{"train_examples": 184686, "gain_aug_db": 10, "spec_augment": true, "norm": "batchnorm", "mixing": "mixup", "label_smoothing": 0.1, "optimizer": "soap", "shampoo_beta": 0.99, "adamw_lr_other_params": 0.00072, "weight_decay": 0.5}
Rows from block 2, named by matrix and row number. Rows with one number belong to one channel. Each number is 128 + 24 x the weight over the matrix's rms, rounded and kept within 0 to 255. All counts start at 0. Numbers have three digits each.
# convs1: first pointwise conv (model.blocks.2.convs.1.weight, 128x128x1x1), inputs 96-127
# convs3: second pointwise conv (model.blocks.2.convs.3.weight, 128x128x1x1, transposed), outputs 96-127
convs1.39:111157080127112142138162135132133110146165101126105134132124118154163126134111125167134143178156
convs3.39:137081098109137146130133101131152120130157098136120128095142109178128127117162094105110110125138
convs1.40:105125128130130105171109148132139144138094124121123108135132133168136137129068132098109120101158
convs3.40:112105082155125097124120127120145139097135135145100141123110194108107128141113096116154096105134
convs1.41:114103150143132146076167098120130090145121132124109155119111136149118129107165136054107189161139
convs3.41:115135174171148144126146122113138124091180119129104121159138174100133158150117127170100130113148
convs1.42:143131171128130115123166136121104105134101115151149142132145125140140128128132127090164124149108
convs3.42:165149109120144106100165109146139151134105146176135115107131115112101144134148110106104132164134
convs1.43:117156122117126147125129137138123128186107114134136139122156133140148055151140117076094094107154
convs3.43:121137151116084146119107129162115108146134136140146114150101075165106140120095106148131156092137
convs1.44:130086105176149131098133121147128110132080102125102138110113099143149151122130107114131123122136
convs3.44:101130139163123137126117116129105121153163108114142148142147161142147103131101128132139146108144
convs1.45:132141095172130163141122143140117127164151132121136093161128162162114144129131083121123116102093
convs3.45:130138134107105114150129104187126137117137130158147119148146091134146160167120119151159125107110
convs1.46:137147174138094117130119155142104116135127108118121116147158191170134141123132108135121115149129
convs3.46:106137150173103115111162130114150119117142122097168169198132145154175128141112149128138110141156
convs1.47:061097125164069206108091143122123129078147138144098112138151151128135100131139158100107151154136
convs3.47:114135119171135136152132115154106144104104168117117123171141102133170142143093130133133151150073
convs1.48:118160109146111128125120146147127127095133103127137114119148112156156081127110079112129130127082
convs3.48:134083146060081098138133089095124120171127128129188133076131094107156137127087172107126117082169
convs1.49:174160055089145153111123146117119143120103091139130075122109134145115153104125171079164134134163
convs3.49:090135135119096130125123128138140158150069112104126106172099143127145113119180136182107141166119
convs1.50:123122154150112121109141131126156121156069081115121137114135126105133106106124106122139126149159
convs3.50:147110113130154122123177141090154119123106184178152143123129156134111130119140143117064157114107
convs1.51:103108107111135159058189085108162111112158114084123139111081148124123100136103134125149138147165
convs3.51:128121158111124155088120138113132128108102126166117126133149103102137198113124111126099128147138
convs1.52:136116130126110120142156153121118141145141119097149144156133074140098125132125137094138148096103
convs3.52:104140135099142123108098115158124124108151163135100122146088134132102114161137150150107120117112
convs1.53:095144123103144133134149132136172125124104148135120118129123123119106127085147126111135122124138
convs3.53:144152123135155133166116162160151093121133059158128131113107113102130142139109073115100158141095
convs1.54:103167122120150122144112112096098147132103185147164113138109107137106147078132121156135115147147
convs3.54:115150109151184080109131145132140143120095122112164152158105133154091107124122124158151126176162
convs1.55:144129055095131139026103085120115087108106101145100119132144126125145127141105165155123143122099
convs3.55:077136151149081149098129103128136135126156172177107099092092069130141150128083146107129125156120
convs1.56:141060119117152125011123118135139094102125119148109118143088136132125125148155147114089146155122
convs3.56:215111126116148169111097150109138159153138156131124142105085088105159133148094137103113148124128
convs1.57:174134117128135140050118143144130111134099114126088131087124142121162135104148176141128153137135
convs3.57:103147149157105190123111130072123132182120131105142123102101119105095136074091129147102130131155
convs1.58:134127140108113126098133131110145134090132142149095105111108108102112105117138169141094162133145
convs3.58:115106148122208082124132110138121136110116100110110105124129104086114115140154163122165126188118
convs1.59:112142137182119124128117113113101117137140082135128141130130132169135117126157141150093110097166
convs3.59:118138104111140127132106140114112129128118119124134140139111138091110136114126138110122147157123
convs1.60:102098120109105100087167139138130130142138100118147147127123088153117120141141146123158145163137
convs3.60:137144153144172133129095149098148139125154162110152120152120126121131138117108115126149152131129
convs1.61:160114150116145134176149138147136131155163101139105154114143132122140088128179145129140147118107
convs3.61:123139146141133117123119135138137150118148137073115112149125115122140128143138097107154123110111
convs1.62:126167090144143140153135167125114138187148085042106120175122127153123118153087094155165195100120
convs3.62:145111119099151115145153079133169118158144147105127159134116126159109130136132095125143117073095
convs1.63:096149138108139152127114148101105138144159128146169125104124173096132089104131163117150104127103
convs3.63:115114128102133149109122131080138132133143162148137096120078119192127134107108097097152160119125
convs1.64:152150194139142108142100079067138178143115144119163132109134176126113144080098133106115103099165
convs3.64:115149141125146136085147140127145129145079105129135150111182173119166106121144131112214124125124
convs1.65:159138090113107143128138106120150105094095135132113083110090121121110060141102091173141131105130
convs3.65:147123099141127145150143144170133136162116126124105151125155140118090141129130106116125124161117
convs1.66:110162166131126097133129156125107111114144115108093126114131162151115101134097155088110168096144
convs3.66:147103155129118160097133129088079148116109133102121159131162159093132118137072111146124097143113
convs1.67:146156105090124156131106117112183113099118058143125130110065138111140070109048148151179110113119
convs3.67:096095124064152130137130153106129139079128117135131104103091153136164114083074147143068144148120
convs1.68:130136148164146141079098124142114097131076080106108144106116150045112155133112093125087100084124
convs3.68:120121132155096076128101090160083094124130108117113146132131108181151129089157123135114153111115
convs1.69:131087153135090126120070162111135082170123137149148088147111157101119107112105146137114169129085
convs3.69:121130116097114164110161122130151161118113134106128141110081128163096113147090110118112099096122
convs1.70:134114110101148156173107161118112141121157114114156079173096152112122116101122111105174147123114
convs3.70:153124132127163144132092136161180108110114125167150144125155123171106108083157117132103116134120
convs1.71:101109123117090186157109137154138132124144158148143130157104142117119129122130151148112112114146
convs3.71:084141112121115106147141144140125129150118161119147138164141146126120109118120131123125082101126
convs1.72:177156095091147138162170131124170097145131123119140121149097135133109138105122101097169145113116
convs3.72:161150120099169128124161123155133116118107080159137165150149105109152152131072099170173115137149
convs1.73:163113098111134085123179134139113129143056144132124157131104140146134105122106134118074147121123
convs3.73:130115133134110186135156130107146132146105151161107108099123089111090138128114164136096157120126
convs1.74:155200123158112156124143112083132153093091111098118118144134134135152114108096103153108111107082
convs3.74:129100140110135129136142124088088121175092162145147123091122114122111157137099135085165082190173
convs1.75:151146139138117148148138126127134127130104104102134117143145132150129106106154117089136125137128
convs3.75:141097150122139110124126077122130104165102109066136109127165115137143157158139150103114122098114
convs1.76:098110119125141140082103117135091144149162132166110119117096110138116132138067080152147179101131
convs3.76:130084105127150147113108117136113149118111085133151142118159148118133131142139146140161094161154
convs1.77:127154107110133121099160175123118102105120136123199124123153126117058125116133162111090116139085
convs3.77:161152137121145107121133118170130136123080161161148143124116113165123123126129130114112154074112
convs1.78:123112139146111143100109114106168148103098097107108117142090138137132105137099130125130114123148
convs3.78:139145149151101101107125124132107140120111136131115155132119125154141131148132130113071127162166
convs1.79:145148127139179120138144172141116126084112107128097152147098150126080121093149120119127127134115
convs3.79:164160124100098144111165128129119137095120128109127129125132139169197126141089145114137126128105
convs1.80:093147123129137119144143090121127160111126143105104123175113105097156135111121142100143123139170
convs3.80:146133145124159159117109106138104119131140116134101154133120150132132098156107127144143127117089
convs1.81:116165173179140125046102112155070145161152102131102129136124131123122142124153086108145169079146
convs3.81:098149141089144139087141159119108139123103084145147176119133111096074124115092134136102140118138
convs1.82:083182128099119148172086147134113153129146145116120129101105177164129152099086160131138131117081
convs3.82:148124129101112134096119163113141150116128115094142133140120159136127131151111128131109138137161
convs1.83:127142107143160108092147127113137158137084100130156146135132169137142091130143138084151111097171
convs3.83:106134137085106151086131125125112173102151149133116164181090110126121139142154137100121093096160
convs1.84:138111120158118130126132141129105124150116115135098140143092139107146096122144177180156116094119
convs3.84:100133135144137084102169164121133122131088147147138127082139112128210153133144131130146180129126
convs1.85:160120109138165110162133114145107132095126103137127113120111112136119134140084141108143103166105
convs3.85:078114136093130144129152145104150132135102150121088135101145096104140093126156130157172142124156
convs1.86:112103092117091130228148140126088108171121101090139072149084151132106094109136089178166182149115
convs3.86:124099060114146139073183152128131117075158162132136142117133084094115078137080128091122131135144
convs1.87:097144140132152166080131106122149099135121097155101133105084140133098162138083106089090097133200
convs3.87:170123133082122181127130160115134128145114121119165114117150153107123158132126166095122133133148
convs1.88:079109125121150102173116096142131135121116149120121148135125174122120146103087137128096090081116
convs3.88:129122123134180112147154152085130103118135140132117133110149194119141136143118132142116123120143
convs1.89:103104105106138106109095087165146089127125133122093094128120114139128111133109099147137123082183
convs3.89:067133151118069094139096073134143140133152140143102125176132143170186124123118141127114154176107
convs1.90:106101137122102127102115156146131097159142118144085159100123123159158141109126134122121162147101
convs3.90:118134114130144122110143130123142136153134127112166121143115113152124154141112094117086112100106
convs1.91:124145098139167108194098108132156112161109119115118075073106147127134158101097173112125166177140
convs3.91:162149073073088100150173136161184126148107139114094136102159147154153162204112135158120090148114
convs1.92:135108092171109129132132110097114156152137129053125135133127185144145128125120104123143133155134
convs3.92:158090083129156140120125136153105161120114100140124125078133153136145126085108131121111134100131
convs1.93:137130172152105147130166128126127081138116088085117140154117102082127138115115118154132121106140
convs3.93:123145143141102069135096149097105106121117150069113129108137100093143148120116102106120099129122
convs1.94:176174148150106096104141102121143122107137158133125086128121066149117167101119110118120185141124
convs3.94:157116094106091150139136156102144093146110157090140121115130148112096125149140147097128091130145
convs1.95:139133110148127127061157070111134133123082120118130073104123103117112127099078124163119124140106
convs3.95:145139140116120135105181187159145110144075151119073120183095147073101134155132133125151115099144
convs1.96:157169121087108103158133126111119147130139158119129132113117136138136105138125125149114139114130
convs3.96:115099070100159111090138143120156092122115116149135101149169124149113116075108138124105090114160
convs1.97:136148139128094113150130150104121160143161131101111126139116150158133126116158092121109124144144
convs3.97:129109137133151122126130119198131132114095137156192115148104076119107104129165127099096146125132
convs1.98:124148141120128144105091139168111128124119088133117061160109086147134119128098152110164140141133
convs3.98:140134114122116150153162133131098098126120140144125089117137111132112115133131133139143130141116
convs1.99:117118106138136143088136148134138127135134139157131101151132139092102122081133136097110161122126
convs3.99:154136090108143126094105111137117132163090110126111182130158138112126160155124159137108132144132
convs1.100:146141150103116091110109097095092122081125116163123145147114140142120144125119114162120157131092
convs3.100:149107098147143182123169145128117103123132161113134108090126115149149149155117070120102129126130
convs1.101:114107155088147093077117140102162123142084115132132097143157170147085131125160124101084135132142
convs3.101:132122131098128076130087106136133144143128143118125128168109129179112113127168128135133149109124
convs1.102:137117120163118129116156175152114128146132135129112137151148151139176139127142133082149130098153
convs3.102:123162121134123142132125118168141087117138096124120112083131115070141107150120176182185140130084
convs1.103:145143120144137136200100143112154124122148143094137105139109123135137142106148115114171111096117
convs3.103:114158144118122101111112115148162135163095122134135180094123094123141138127144145116151144061123
convs1.104:151163088104161113183146148134154122125162133067112105139085120157142112150116153098115131150110
convs3.104:114108099094154128102138123125148124104188110194112128136114134119118066145110146103129098106151
convs1.105:144164139142120153198149099148126083110148130099134123138079095129135106151091092117168157126080
convs3.105:144176111108159134114109083148113199070172093105133114157164122129137132090157142135154152127124
convs1.106:083112139116134149148162134127068130112185127129118097167087116123111126105158111128170105091105
convs3.106:161117156152090151099143118136084138158142142092122143132129086129101195139104135113135116097119
convs1.107:102115129116114149129127134116130114118090162165118137117133133119111140123140083125111151163116
convs3.107:181144137151149154085091137096127117137130096118080137162106111123107134130149128128128137190127
convs1.108:132107125146050174113126151103163135121127129137134142107117141147115145138115130117148149136168
convs3.108:184102112152159124124090117073108136141115154110132156133165120095112117115106131138141133141107
convs1.109:159172119176124124089141110152107122041142100168133156135152127157088110111089157093204188114078
convs3.109:096073135106110093178140115156132121136158138192133089163121147114102113109094117131118152147137
convs1.110:166127141121095125096119169149075117148144098113104112153122179116136135152112126134125135164132
convs3.110:124120098153124155180133125168106101140072084140134148088185092159182124137112161123128140155126
convs1.111:056176091146147163125121131165108093084144076115134097137109202153120132143080098133154147121132
convs3.111:151114110113152144107162166096134092142149107111093148111121126118076118165155129122140149170109
convs1.112:164186116127131120103119134119120142134134131136145142152107140155126123132092146089131100167094
convs3.112:140129118134083115126139117128131123133111120130121113119169143112115147129099099116096127106122
convs1.113:138121083124177140150145135120122105144101114135147098154069117117140118142123103131144090120121
convs3.113:132128134120117135134151103110125166107121153084159102100148102143104111170123129107099086128125
convs1.114:108090121099136162070152057111159127134126153136179142138109138118151108113093118122112123132146
convs3.114:126122145125143134144069176100111120144112128127134136103115083120127147143138114139117147108137
convs1.115:141106136150113099117134148154124138120137133139150154132114135127136155116124142113133127122127
convs3.115:154100132123154108137114141133126139122112148059144138105131132142104125151112138165158117136142
convs1.116:188160137093109112089123158148115122087124079122138124117125116111110118148130121108123146135111
convs3.116:119144119093120100095152122183115122150128156161166152144126142100106118153143115142139102120131
convs1.117:131132149120112132135118126119124128138133147094137124097146127100139143132129116120123165111150
convs3.117:076135123110145061067135151147130149139121142105118103148143130071078125129115147091138154106117
convs1.118:123128126118164112124122136159085119090116161115121091147112124153120142112155131167124107209105
convs3.118:144162143105172164123128117124097146098101129118131111110136175131110138131111111143123106140149
convs1.119:141138118131147140142148133150115125099147102096115119133132115127106142118111158149156102129116
convs3.119:154123156146134135125120149156124157128112120150122139089158161131144115112127122135113119163159