config.yaml
gain_aug_db: 10
noise_aug: 0.002
n_mels: 64
spec_augment: true
num_classes: [11, 3, 94]
activation: "silu"
kernel_size: 3
label_smoothing: 0.1
init: "lecun_normal"
shampoo_beta: 0.99
max_precond_dim: 1536
steps: 2800
lr_schedule: "cosine"
final_lr_fraction: 0
Rows from block 6 of a small sound classifier, named by matrix and row number. Rows with one number belong to one channel. Each number is 128 + 24 x the weight over its row's rms, rounded and kept within 0 to 255. All counts start at 0. Numbers have three digits each. After the name is the row's rms in percent of the matrix's.
After each channel's rows are labels from the 100 clips, of 14976, where the channel reaches its highest value: "strongest on" is what is common among them. Only what is clearly more common there than usual is listed. The data: single notes of musical instruments (NSynth).
# convs1: first pointwise conv (model.blocks.6.convs.1.weight, 512x256x1x1), inputs 0-127
# convs3: second pointwise conv (model.blocks.6.convs.3.weight, 512x512x1x1, transposed), outputs 0-127

convs1.184 096:137090116117137153117113142126129118139100166094104098124139135104149144099096110158112147131155130140098126099135134140101138206119109107083124149116151109150107116150153142233142117123112152097170110118154104142150142145107158132073146133138154104114134143160117153141089137125143139113167104080164132100152128165142157089122135142166114131147122128160115160141180115136111170165169
convs3.184 103:145136112140144122111144098133081156103119191133098131161139067125141116111125105142118094108141124150135145097150117126148119136110134139121083152138089139191115140124157138141123158114097113146126128118105117117124132134142173113127111105095155099106145123148117134162111129067109134110120145122141172087090130105113134127185127137111154131144105108119112110135116106128132113151114
strongest on: pitch class D

convs1.161 109:107087133111161130157130121109048111170104088164127141070127108170138152148157125116123121138157138100137120155138116104118096103148138151096113146105127092129115112118129124088120149152135129109128129126142128149113114144179165150138152140143141180128105073104124148110141149126127120136118140083132206112181126094141170159116124119090108098129132169070117127115122160114160063123095
convs3.161 117:136104120145117106138088140117142164142117148145134079106090137128121128172148122128118186130116116136121134114130090128134116108138127112142140132147135118203149140163118148092157136162131142132137130088088148080113113119137132117154159132136120092101137120141127111135139109118117129135154136108125140130132134121112121114154150121102039142119142097094119142120114125142143126128102
strongest on: acoustic; vocal

convs1.126 096:126149123136148118143123116122158119154134175128143101113175091152155127149123083123132107152169118101105171164119129124115107162149126109085121141083147132129113087124150147094142166107147171129146089096177141115146125127119083169156131136138137135147142147156139098078137117128137106113135096138146105131142126142126091106119122096129119123126137170084119112107077111141166141107143
convs3.126 092:134149092136126121121123131141123146141129105160129109128112100160119129145151103147143115171108107119146145200124138070163091118148109116124120117120143163118103145116115147119140115093127127164135102120114133118151146143174123113124085143109138131122109154160165124127106090077194143158133138109139144128125130113117158105107142141160153108157128122101144110094102116113152140107150
strongest on: pitch class D; note: D3

convs1.192 100:170099139094160118137139140107121125134124096129097135092109181147110091134115117095159093123148119121107091110092109142115149159093178053109149153155109151139147098140146055134133134113140133129122141144113144155128144161133151130157157107120168116117080111130133145115116147112114149137148117144111088157102087117140113126082139156135116124111059144147114124135117131122135110117144
convs3.192 103:147121154123103125108137147118106151127090168106129141095071142109135106116110099107139087136130142141087120139155103119167097137131194125128117132094125153157125137138093095143190140122136105164125121082122115107087136086092149130120122139127129151139158082138116084107136095115115121128129131151106123109110189119143125120112177150128130125120134162108129157133148123119131112132112
strongest on: acoustic; octave 6; keyboard; octave 7

convs1.237 093:102153101113067113128142105165084133125133124144088128112163073112136116188094097107134118120154121111100134171084148105137152132127141126114135167129122129128140129119134135135138106165095122146123111121123142138105141133110142122138127144096108116129129098134195100152136138116100104180147133102144174131115145184106134151141115115123164122130103165133104124092100177127112155090119
convs3.237 112:152122146163133116129110122144157133168144074106153120094131118125110098115126151105152102143188107155176060126159121106131115138094114089099126135126145179140142084117106136108149151134146157114118146142133107118092099094108107139145162129138159113132100140126125122125114151119128155161125140116142146110107115144116077128152121157140137155156135158130149103129159124115131151120066
strongest on: octave 5; pitch class A#; octave 6

convs1.460 100:136118157100143158129138139123124121157152114124158142162079099126132108124159145134130107147098095104075127073122148117127144146158158111108119112087139141076147133111106117135154155118129173144126112139075129105135145146159132125137103103128134159109146135138149148176117126126160103113132123132140180144108139144125134160157150090141113152118102132111153132150130140128144156155095
convs3.460 096:130106130134099164124171127121129121092108161112144108104133121093132103151134117159153092115145161152159098114181136094118138148168158166123130123125119099116102107115146160149124142117159125098067086171147109100166139116166134132077127129146138138096153075130159096138117106125128079119123114153118136141153119119125094129148148110105121111134093128119126105122116135158078142125135
strongest on: pitch class D; octave 7; note: D7

convs1.239 089:116151123128168125146131106177130131125131123102155132077138125151130120147149118159179116129123081136156139123144086101141153144118198118088087171122129145100141097145087136115149123156086135141150118145119093139105131148149108125062144121149130167113150146142135124108130103131152135121063130086147174155189114147118207154126118102129131124112114123100092132129148136130117099128100
convs3.239 098:085118167103111130125144160095135138125171108181133131147148125169144077100069110148159108154093148144143088132108144177150141086125123054132121122148111079143114127126129119100121123118146150117131104153147140127131183160117152125141140145070103096138130082127145111143113074141128134146125123099144127160141129144176151158102123112110142113072110154139149098095115114166137077127091
strongest on: acoustic

convs1.349 091:127123113132180155148130154141104100095128120171134167084109144121098187135116116104119133162119129159108150136166103120121161148111223102123142184147124119123126137084140094115156137139121124156136146177150100110159149133126135100098130132103113111129148159146115139118157134164114138153171134110094087103126116127096142167128137121125124122129114121106163104128161133047074146129126
convs3.349 098:120127130124149093158139126116144158094075121130168161096125142141104118108130164069140196151071125125119154145108117154144188134132152091153103118136125104093141096146142128112087148144106134154121163110150129103095112134093157136141102121147124145115123119142117103130111121127109147136116088123143127128108122085109143130102102123102166126118136104098139144152154108110117163100126
strongest on: pitch class F#; octave 4; note: F#4; note: F#7

convs1.485 096:128136133146110115085118152109145095116121151104125163116149093138129131121168134107089113144129122095144113143152133158165132151164103137138126105133128149098137175105117128142138149098093134138125130163102148167104158133170116122169139144112113147117108128106145122137143108149141143138126151150111161117143101155125110129109146113100120083169109119106133127136124117103122135150167
convs3.485 102:091110142158123112115066117110161142164117136115091125139145127139117150093130167147137074120103125142119148114163136130104130124135111109058065198150098071136174078138118115121162109149147063129169131099098132106098117145168095111150126129104112111129085147150127184137123105130136099131161121120115138139121152135138105125154162120157087066094147145125161126100105106141102133163123
strongest on: pitch class D; octave 7; note: D7; mallet

convs1.120 098:143117123119120127164087063137123124123163073120147137139132109153124123115105159115101118117115113175144124128116075123178164135121115132091117145110126137107094105143153120135135109073106074175154135095090151159125115135130103101093121140126128132127094104147117139153090105145137149094079121125136124125124121140126106122128117117092102129150095164105159139090117144121151097097121
convs3.120 101:139103124130150137156099141135151101147110119125134129139141123094151094106129168112119150104089158142101114148111091129153175115118120137125117150146125120178151145135116113083133098133152109123121109105160082131146148125110135149041131103116148141177102112154120126082168118137135087146136137112133100134091153102154135091137146109114104127106129112142152159128114123118125125176132
strongest on: octave 5; pitch class C

convs1.493 099:091128099120146150116110128121160171145124129133152124123184145142112178097166094159112179096122141121121129155132125182155129138068140140098138150128113124158125092116119105119117120125143092144138173167099102133151141146102092116134146145146122154148116106138151137093133111138119134120132112073097141129140122124110165099160127107157127096117105102126104096149135093082149105154114
convs3.493 100:131125138182114165140101109120138164125170119112108122101100151132141091114133156103135139149130166130129120141145148102135136126135142108125088130143127108122097148106116132135149129135152101145137152096164185179108180145075151158137114099109124093145150163113120122125094144140129126099107146116118163126133143153076130147087141128148103117143140125168134124088082143131135077117141
strongest on: pitch class F#

convs1.8 096:124141126178139127153122086076122157130131126123104115156146145114141142153113110102148143148138098099104166141115159130129116169118135175109146153145183123134174171139132110099168119166154144128136144101085109125147112089113111132131144120137136136169123117123144119107099136085106141169103126133129119162141145135193133125129124101164113079106165103175130094099115098090145144078134
convs3.8 108:158134116121127151120127138091104117110129104122077073127086097145145085118142104076166202142145115122100124146101158116150110168126097081129106171111140119126150124116086152145079103111153137142119125132140130107131123115084116156132136133130111113096146117145111176084112115124118149163138159143109130128119113132124112093171111132113105071150113089162144113148147158131121098160138
strongest on: pitch class F#

convs1.255 095:127146140121212121116098123103105109174118142095141098141166151102126157149100100164142136108134158096123136081117146104100108122136102095140113142114142135131107111117111151084134094130145156133125106107132139118099124157178117141097090118103171168137133102164135147120163110130150134113104087122124145185146134123141104124132106139116156112153167155116121117136142084136109187179127
convs3.255 092:119147141145150118113103117128174143107145122139174113121120144130130172137153079125158171092121079090110075090123123121131134139123123081128133112111110136093149090082148127143136134136119143155152096164110177135154112129084140106139101127171123112135121153115137121104136126152133130129126165120128135079127141099134081119193116150159146147135166153101110142132115105079147156110131
strongest on: octave 6

convs1.376 104:122107093126127108148123164112170147104138143076057135133147154171127139114142102127134082065126133136135145100122151145147127138129144188112143142120111136118123124120149074108151126087105126113138136065130107140151080082144127104150153118118159120162156132098143120120121159130110151107097131124136102139145117167136092125114141078161114181105143151117136145114129075161127122162145
convs3.376 094:131139090120173126108145133126136168120153118111147126123122110105138115145088147140147124100179145119173128138185150105140101130140106113104153136097132098116103135125118143149115156136093127130115137107117108128111150103108098095117100136172110133115129096119121091129121135138165128110082163118165081148103118086101149094146104098113086141146126120120113126087078119135118167177132
strongest on: pitch class D; octave 6; note: D6; mallet

convs1.437 100:133142099124117098161125098149134097120109101119144097143129161127150124131093117070122127151114170109134108098109105119087156114143142142139098115102130128137126129184146147151116100093129142109112123155141135138122093093123150139146148091140186161126147138120130164134098115143129115118100178147127133089135149094142127150120153103129119145159113139125066125133128128151123140143152
convs3.437 085:113157111113142124157178109113113152116143099133191121118145126110132132143096134142082148124133144118098095156149138124129113137099114173161144084153096136114112095134134124087153110141099115133091118095162132147124098123137127168118112048138141109111121107104133111120143138148124110113155115100150153106138114087147128173099151144143124126126147086143152135118125133136161151152108
strongest on: pitch class D

convs1.338 096:137129146107089108100115113104092102099165125128122191150158133089099163130142128107119123082149109142137128118125118130160168160147182166108138123108194139120144138079119120081163152149113082133140156114147116094088128137121144150133143100122186135154145144086166180128110110116163147143143118150113168181153106126130144108142095148160091123135121114116151106087154149108121098147125
convs3.338 094:146122113125124176104120157144162159140121144109179152114118121089131163111120103112125106096110115142130142115106150131121101138129134111160082081171157117140141102128125162116123162110140135135147162148101127157118156117134117148163157154097121135122145114126111126171130067159157149142089069138139087137147125097119166112104152122126119157138120125102129142082138115090166089099160
strongest on: pitch class F#; octave 6

convs1.4 100:238142140110136149151121096137121131128107119128147109135174111084126128134124131143103111152117121114092154153105097111110129169132145132114118118111128118109165130132098148147133163112132157121101112153122089170146116123137119152092147133088139149127158149118158108169121095162174160121107102132121169141120114106104136139111159143101101112143193143108095158133145174122130156101109
convs3.4 104:144145082154115118129122149156116109113135132133139099189095133119150115103157163146123128138088123093135152174114081097151123116159156113126166127138193133109148132125108112140109114099171129143109115139147159167135137143174119121142135131133157134135145118109158122107113080195162136099084132102137119128139163156120160106120104121157120077117141134122095129157107138123125144101137
strongest on: pitch class F#; octave 2; note: F#2; note: F#3

convs1.351 107:118141089079139165092109116123122121157179149162084176143117124128136113160106131178128098153141135140124156114143124109168150152102145132142122129071146147106128150174090102156131125136118159079157101126165135131133136167118126144131139113151141123117100130129133110123121133099123101117115124128111107119139131138118125060122090139186135123167169125147122169131097124127172093112107
convs3.351 089:097126127086102097116108135124111118099131114150125141124148143130081145183107162151149143139120147132126125120163145173126124118150116109112152114117124116156168135160119113161108184157145113129104114142120103112160153144141118164133171150134132161118136172115161123131141122105155126125110127076132132124129082159162098127132117159133115105130136179122081155100116115163097116093083
strongest on: acoustic; mallet

convs1.461 098:125130130092092138130155116126110158134085182125126162137128148138182125133106120103129109130161134105124146132134141144120137118132116138151120132136121156147174103145117079126115179242174119093127113186068089097145145133163143132158120155118160130158107119140136145124085130148146114126132150120189131101155153108107128168147144122138136152142153109134121146142113126160155083119120
convs3.461 098:107115135109104121134155129080118104096165055153117128068111132052109142157122155097134103136100122159140133121111119112158171107117139143128142137139099115166123168120144133150120119128144134084159129136119136125143168135122074146127102106085141153159108104146136089123145142146140129136148130148129129136147132140116125112110123089141148122125140124144131131145137124128146138142138
strongest on: octave 5; pitch class C; note: C5

convs1.262 100:132162161105127139120146150169143170153156081101144131134132117115120121103130073146111143102203126114139120167150139159089139143096189125117129148171061132139121112114139137124148145118093110121111105159088145131103135139120149136107169121129082125119088162146162194107110094120104137118097162090151109153148143163092141093167130101152115119100135121090061132128130119158100123120124
convs3.262 108:122145108148119141139127167150141143142175147143149059084124103160148113189092155130141147121115122121065184129137125127123100139123061157118144113141099105129152103113096105080150133137126094143170108191134144130114150137151112172133115140146079106146133127118117094154064121165091107159118163066132115108104130131118136145110104128174138153120110122134130132151110106119150125132163
strongest on: pitch class D; octave 3; octave 2; note: D3

convs1.93 107:091135141108111095157110133139136087110131154125113086141148122144142129128106117092112159144183137111147167155133147123158064094142163132130125139147150138141142101163110133165127128159139107086148140158121140083132139166143107177133133136116135158130134142153155142102128154117087077113114149107159139183110089140099135140129142123179130133093130133122127144149113154085137152123111
convs3.93 094:136108126123134112097146131104127113083109109115075119174119120115131161144123094103121160131092138141123134126148116114134149137125114126117143128172154102110128114155134114141097124149106147119116126109138095125134108138119091102105098143175150129111119085108119119103136074151115130182112169135115106157110141129124123158137126111090142121087119099132111117129116093145117175146095
strongest on: pitch class F#; octave 6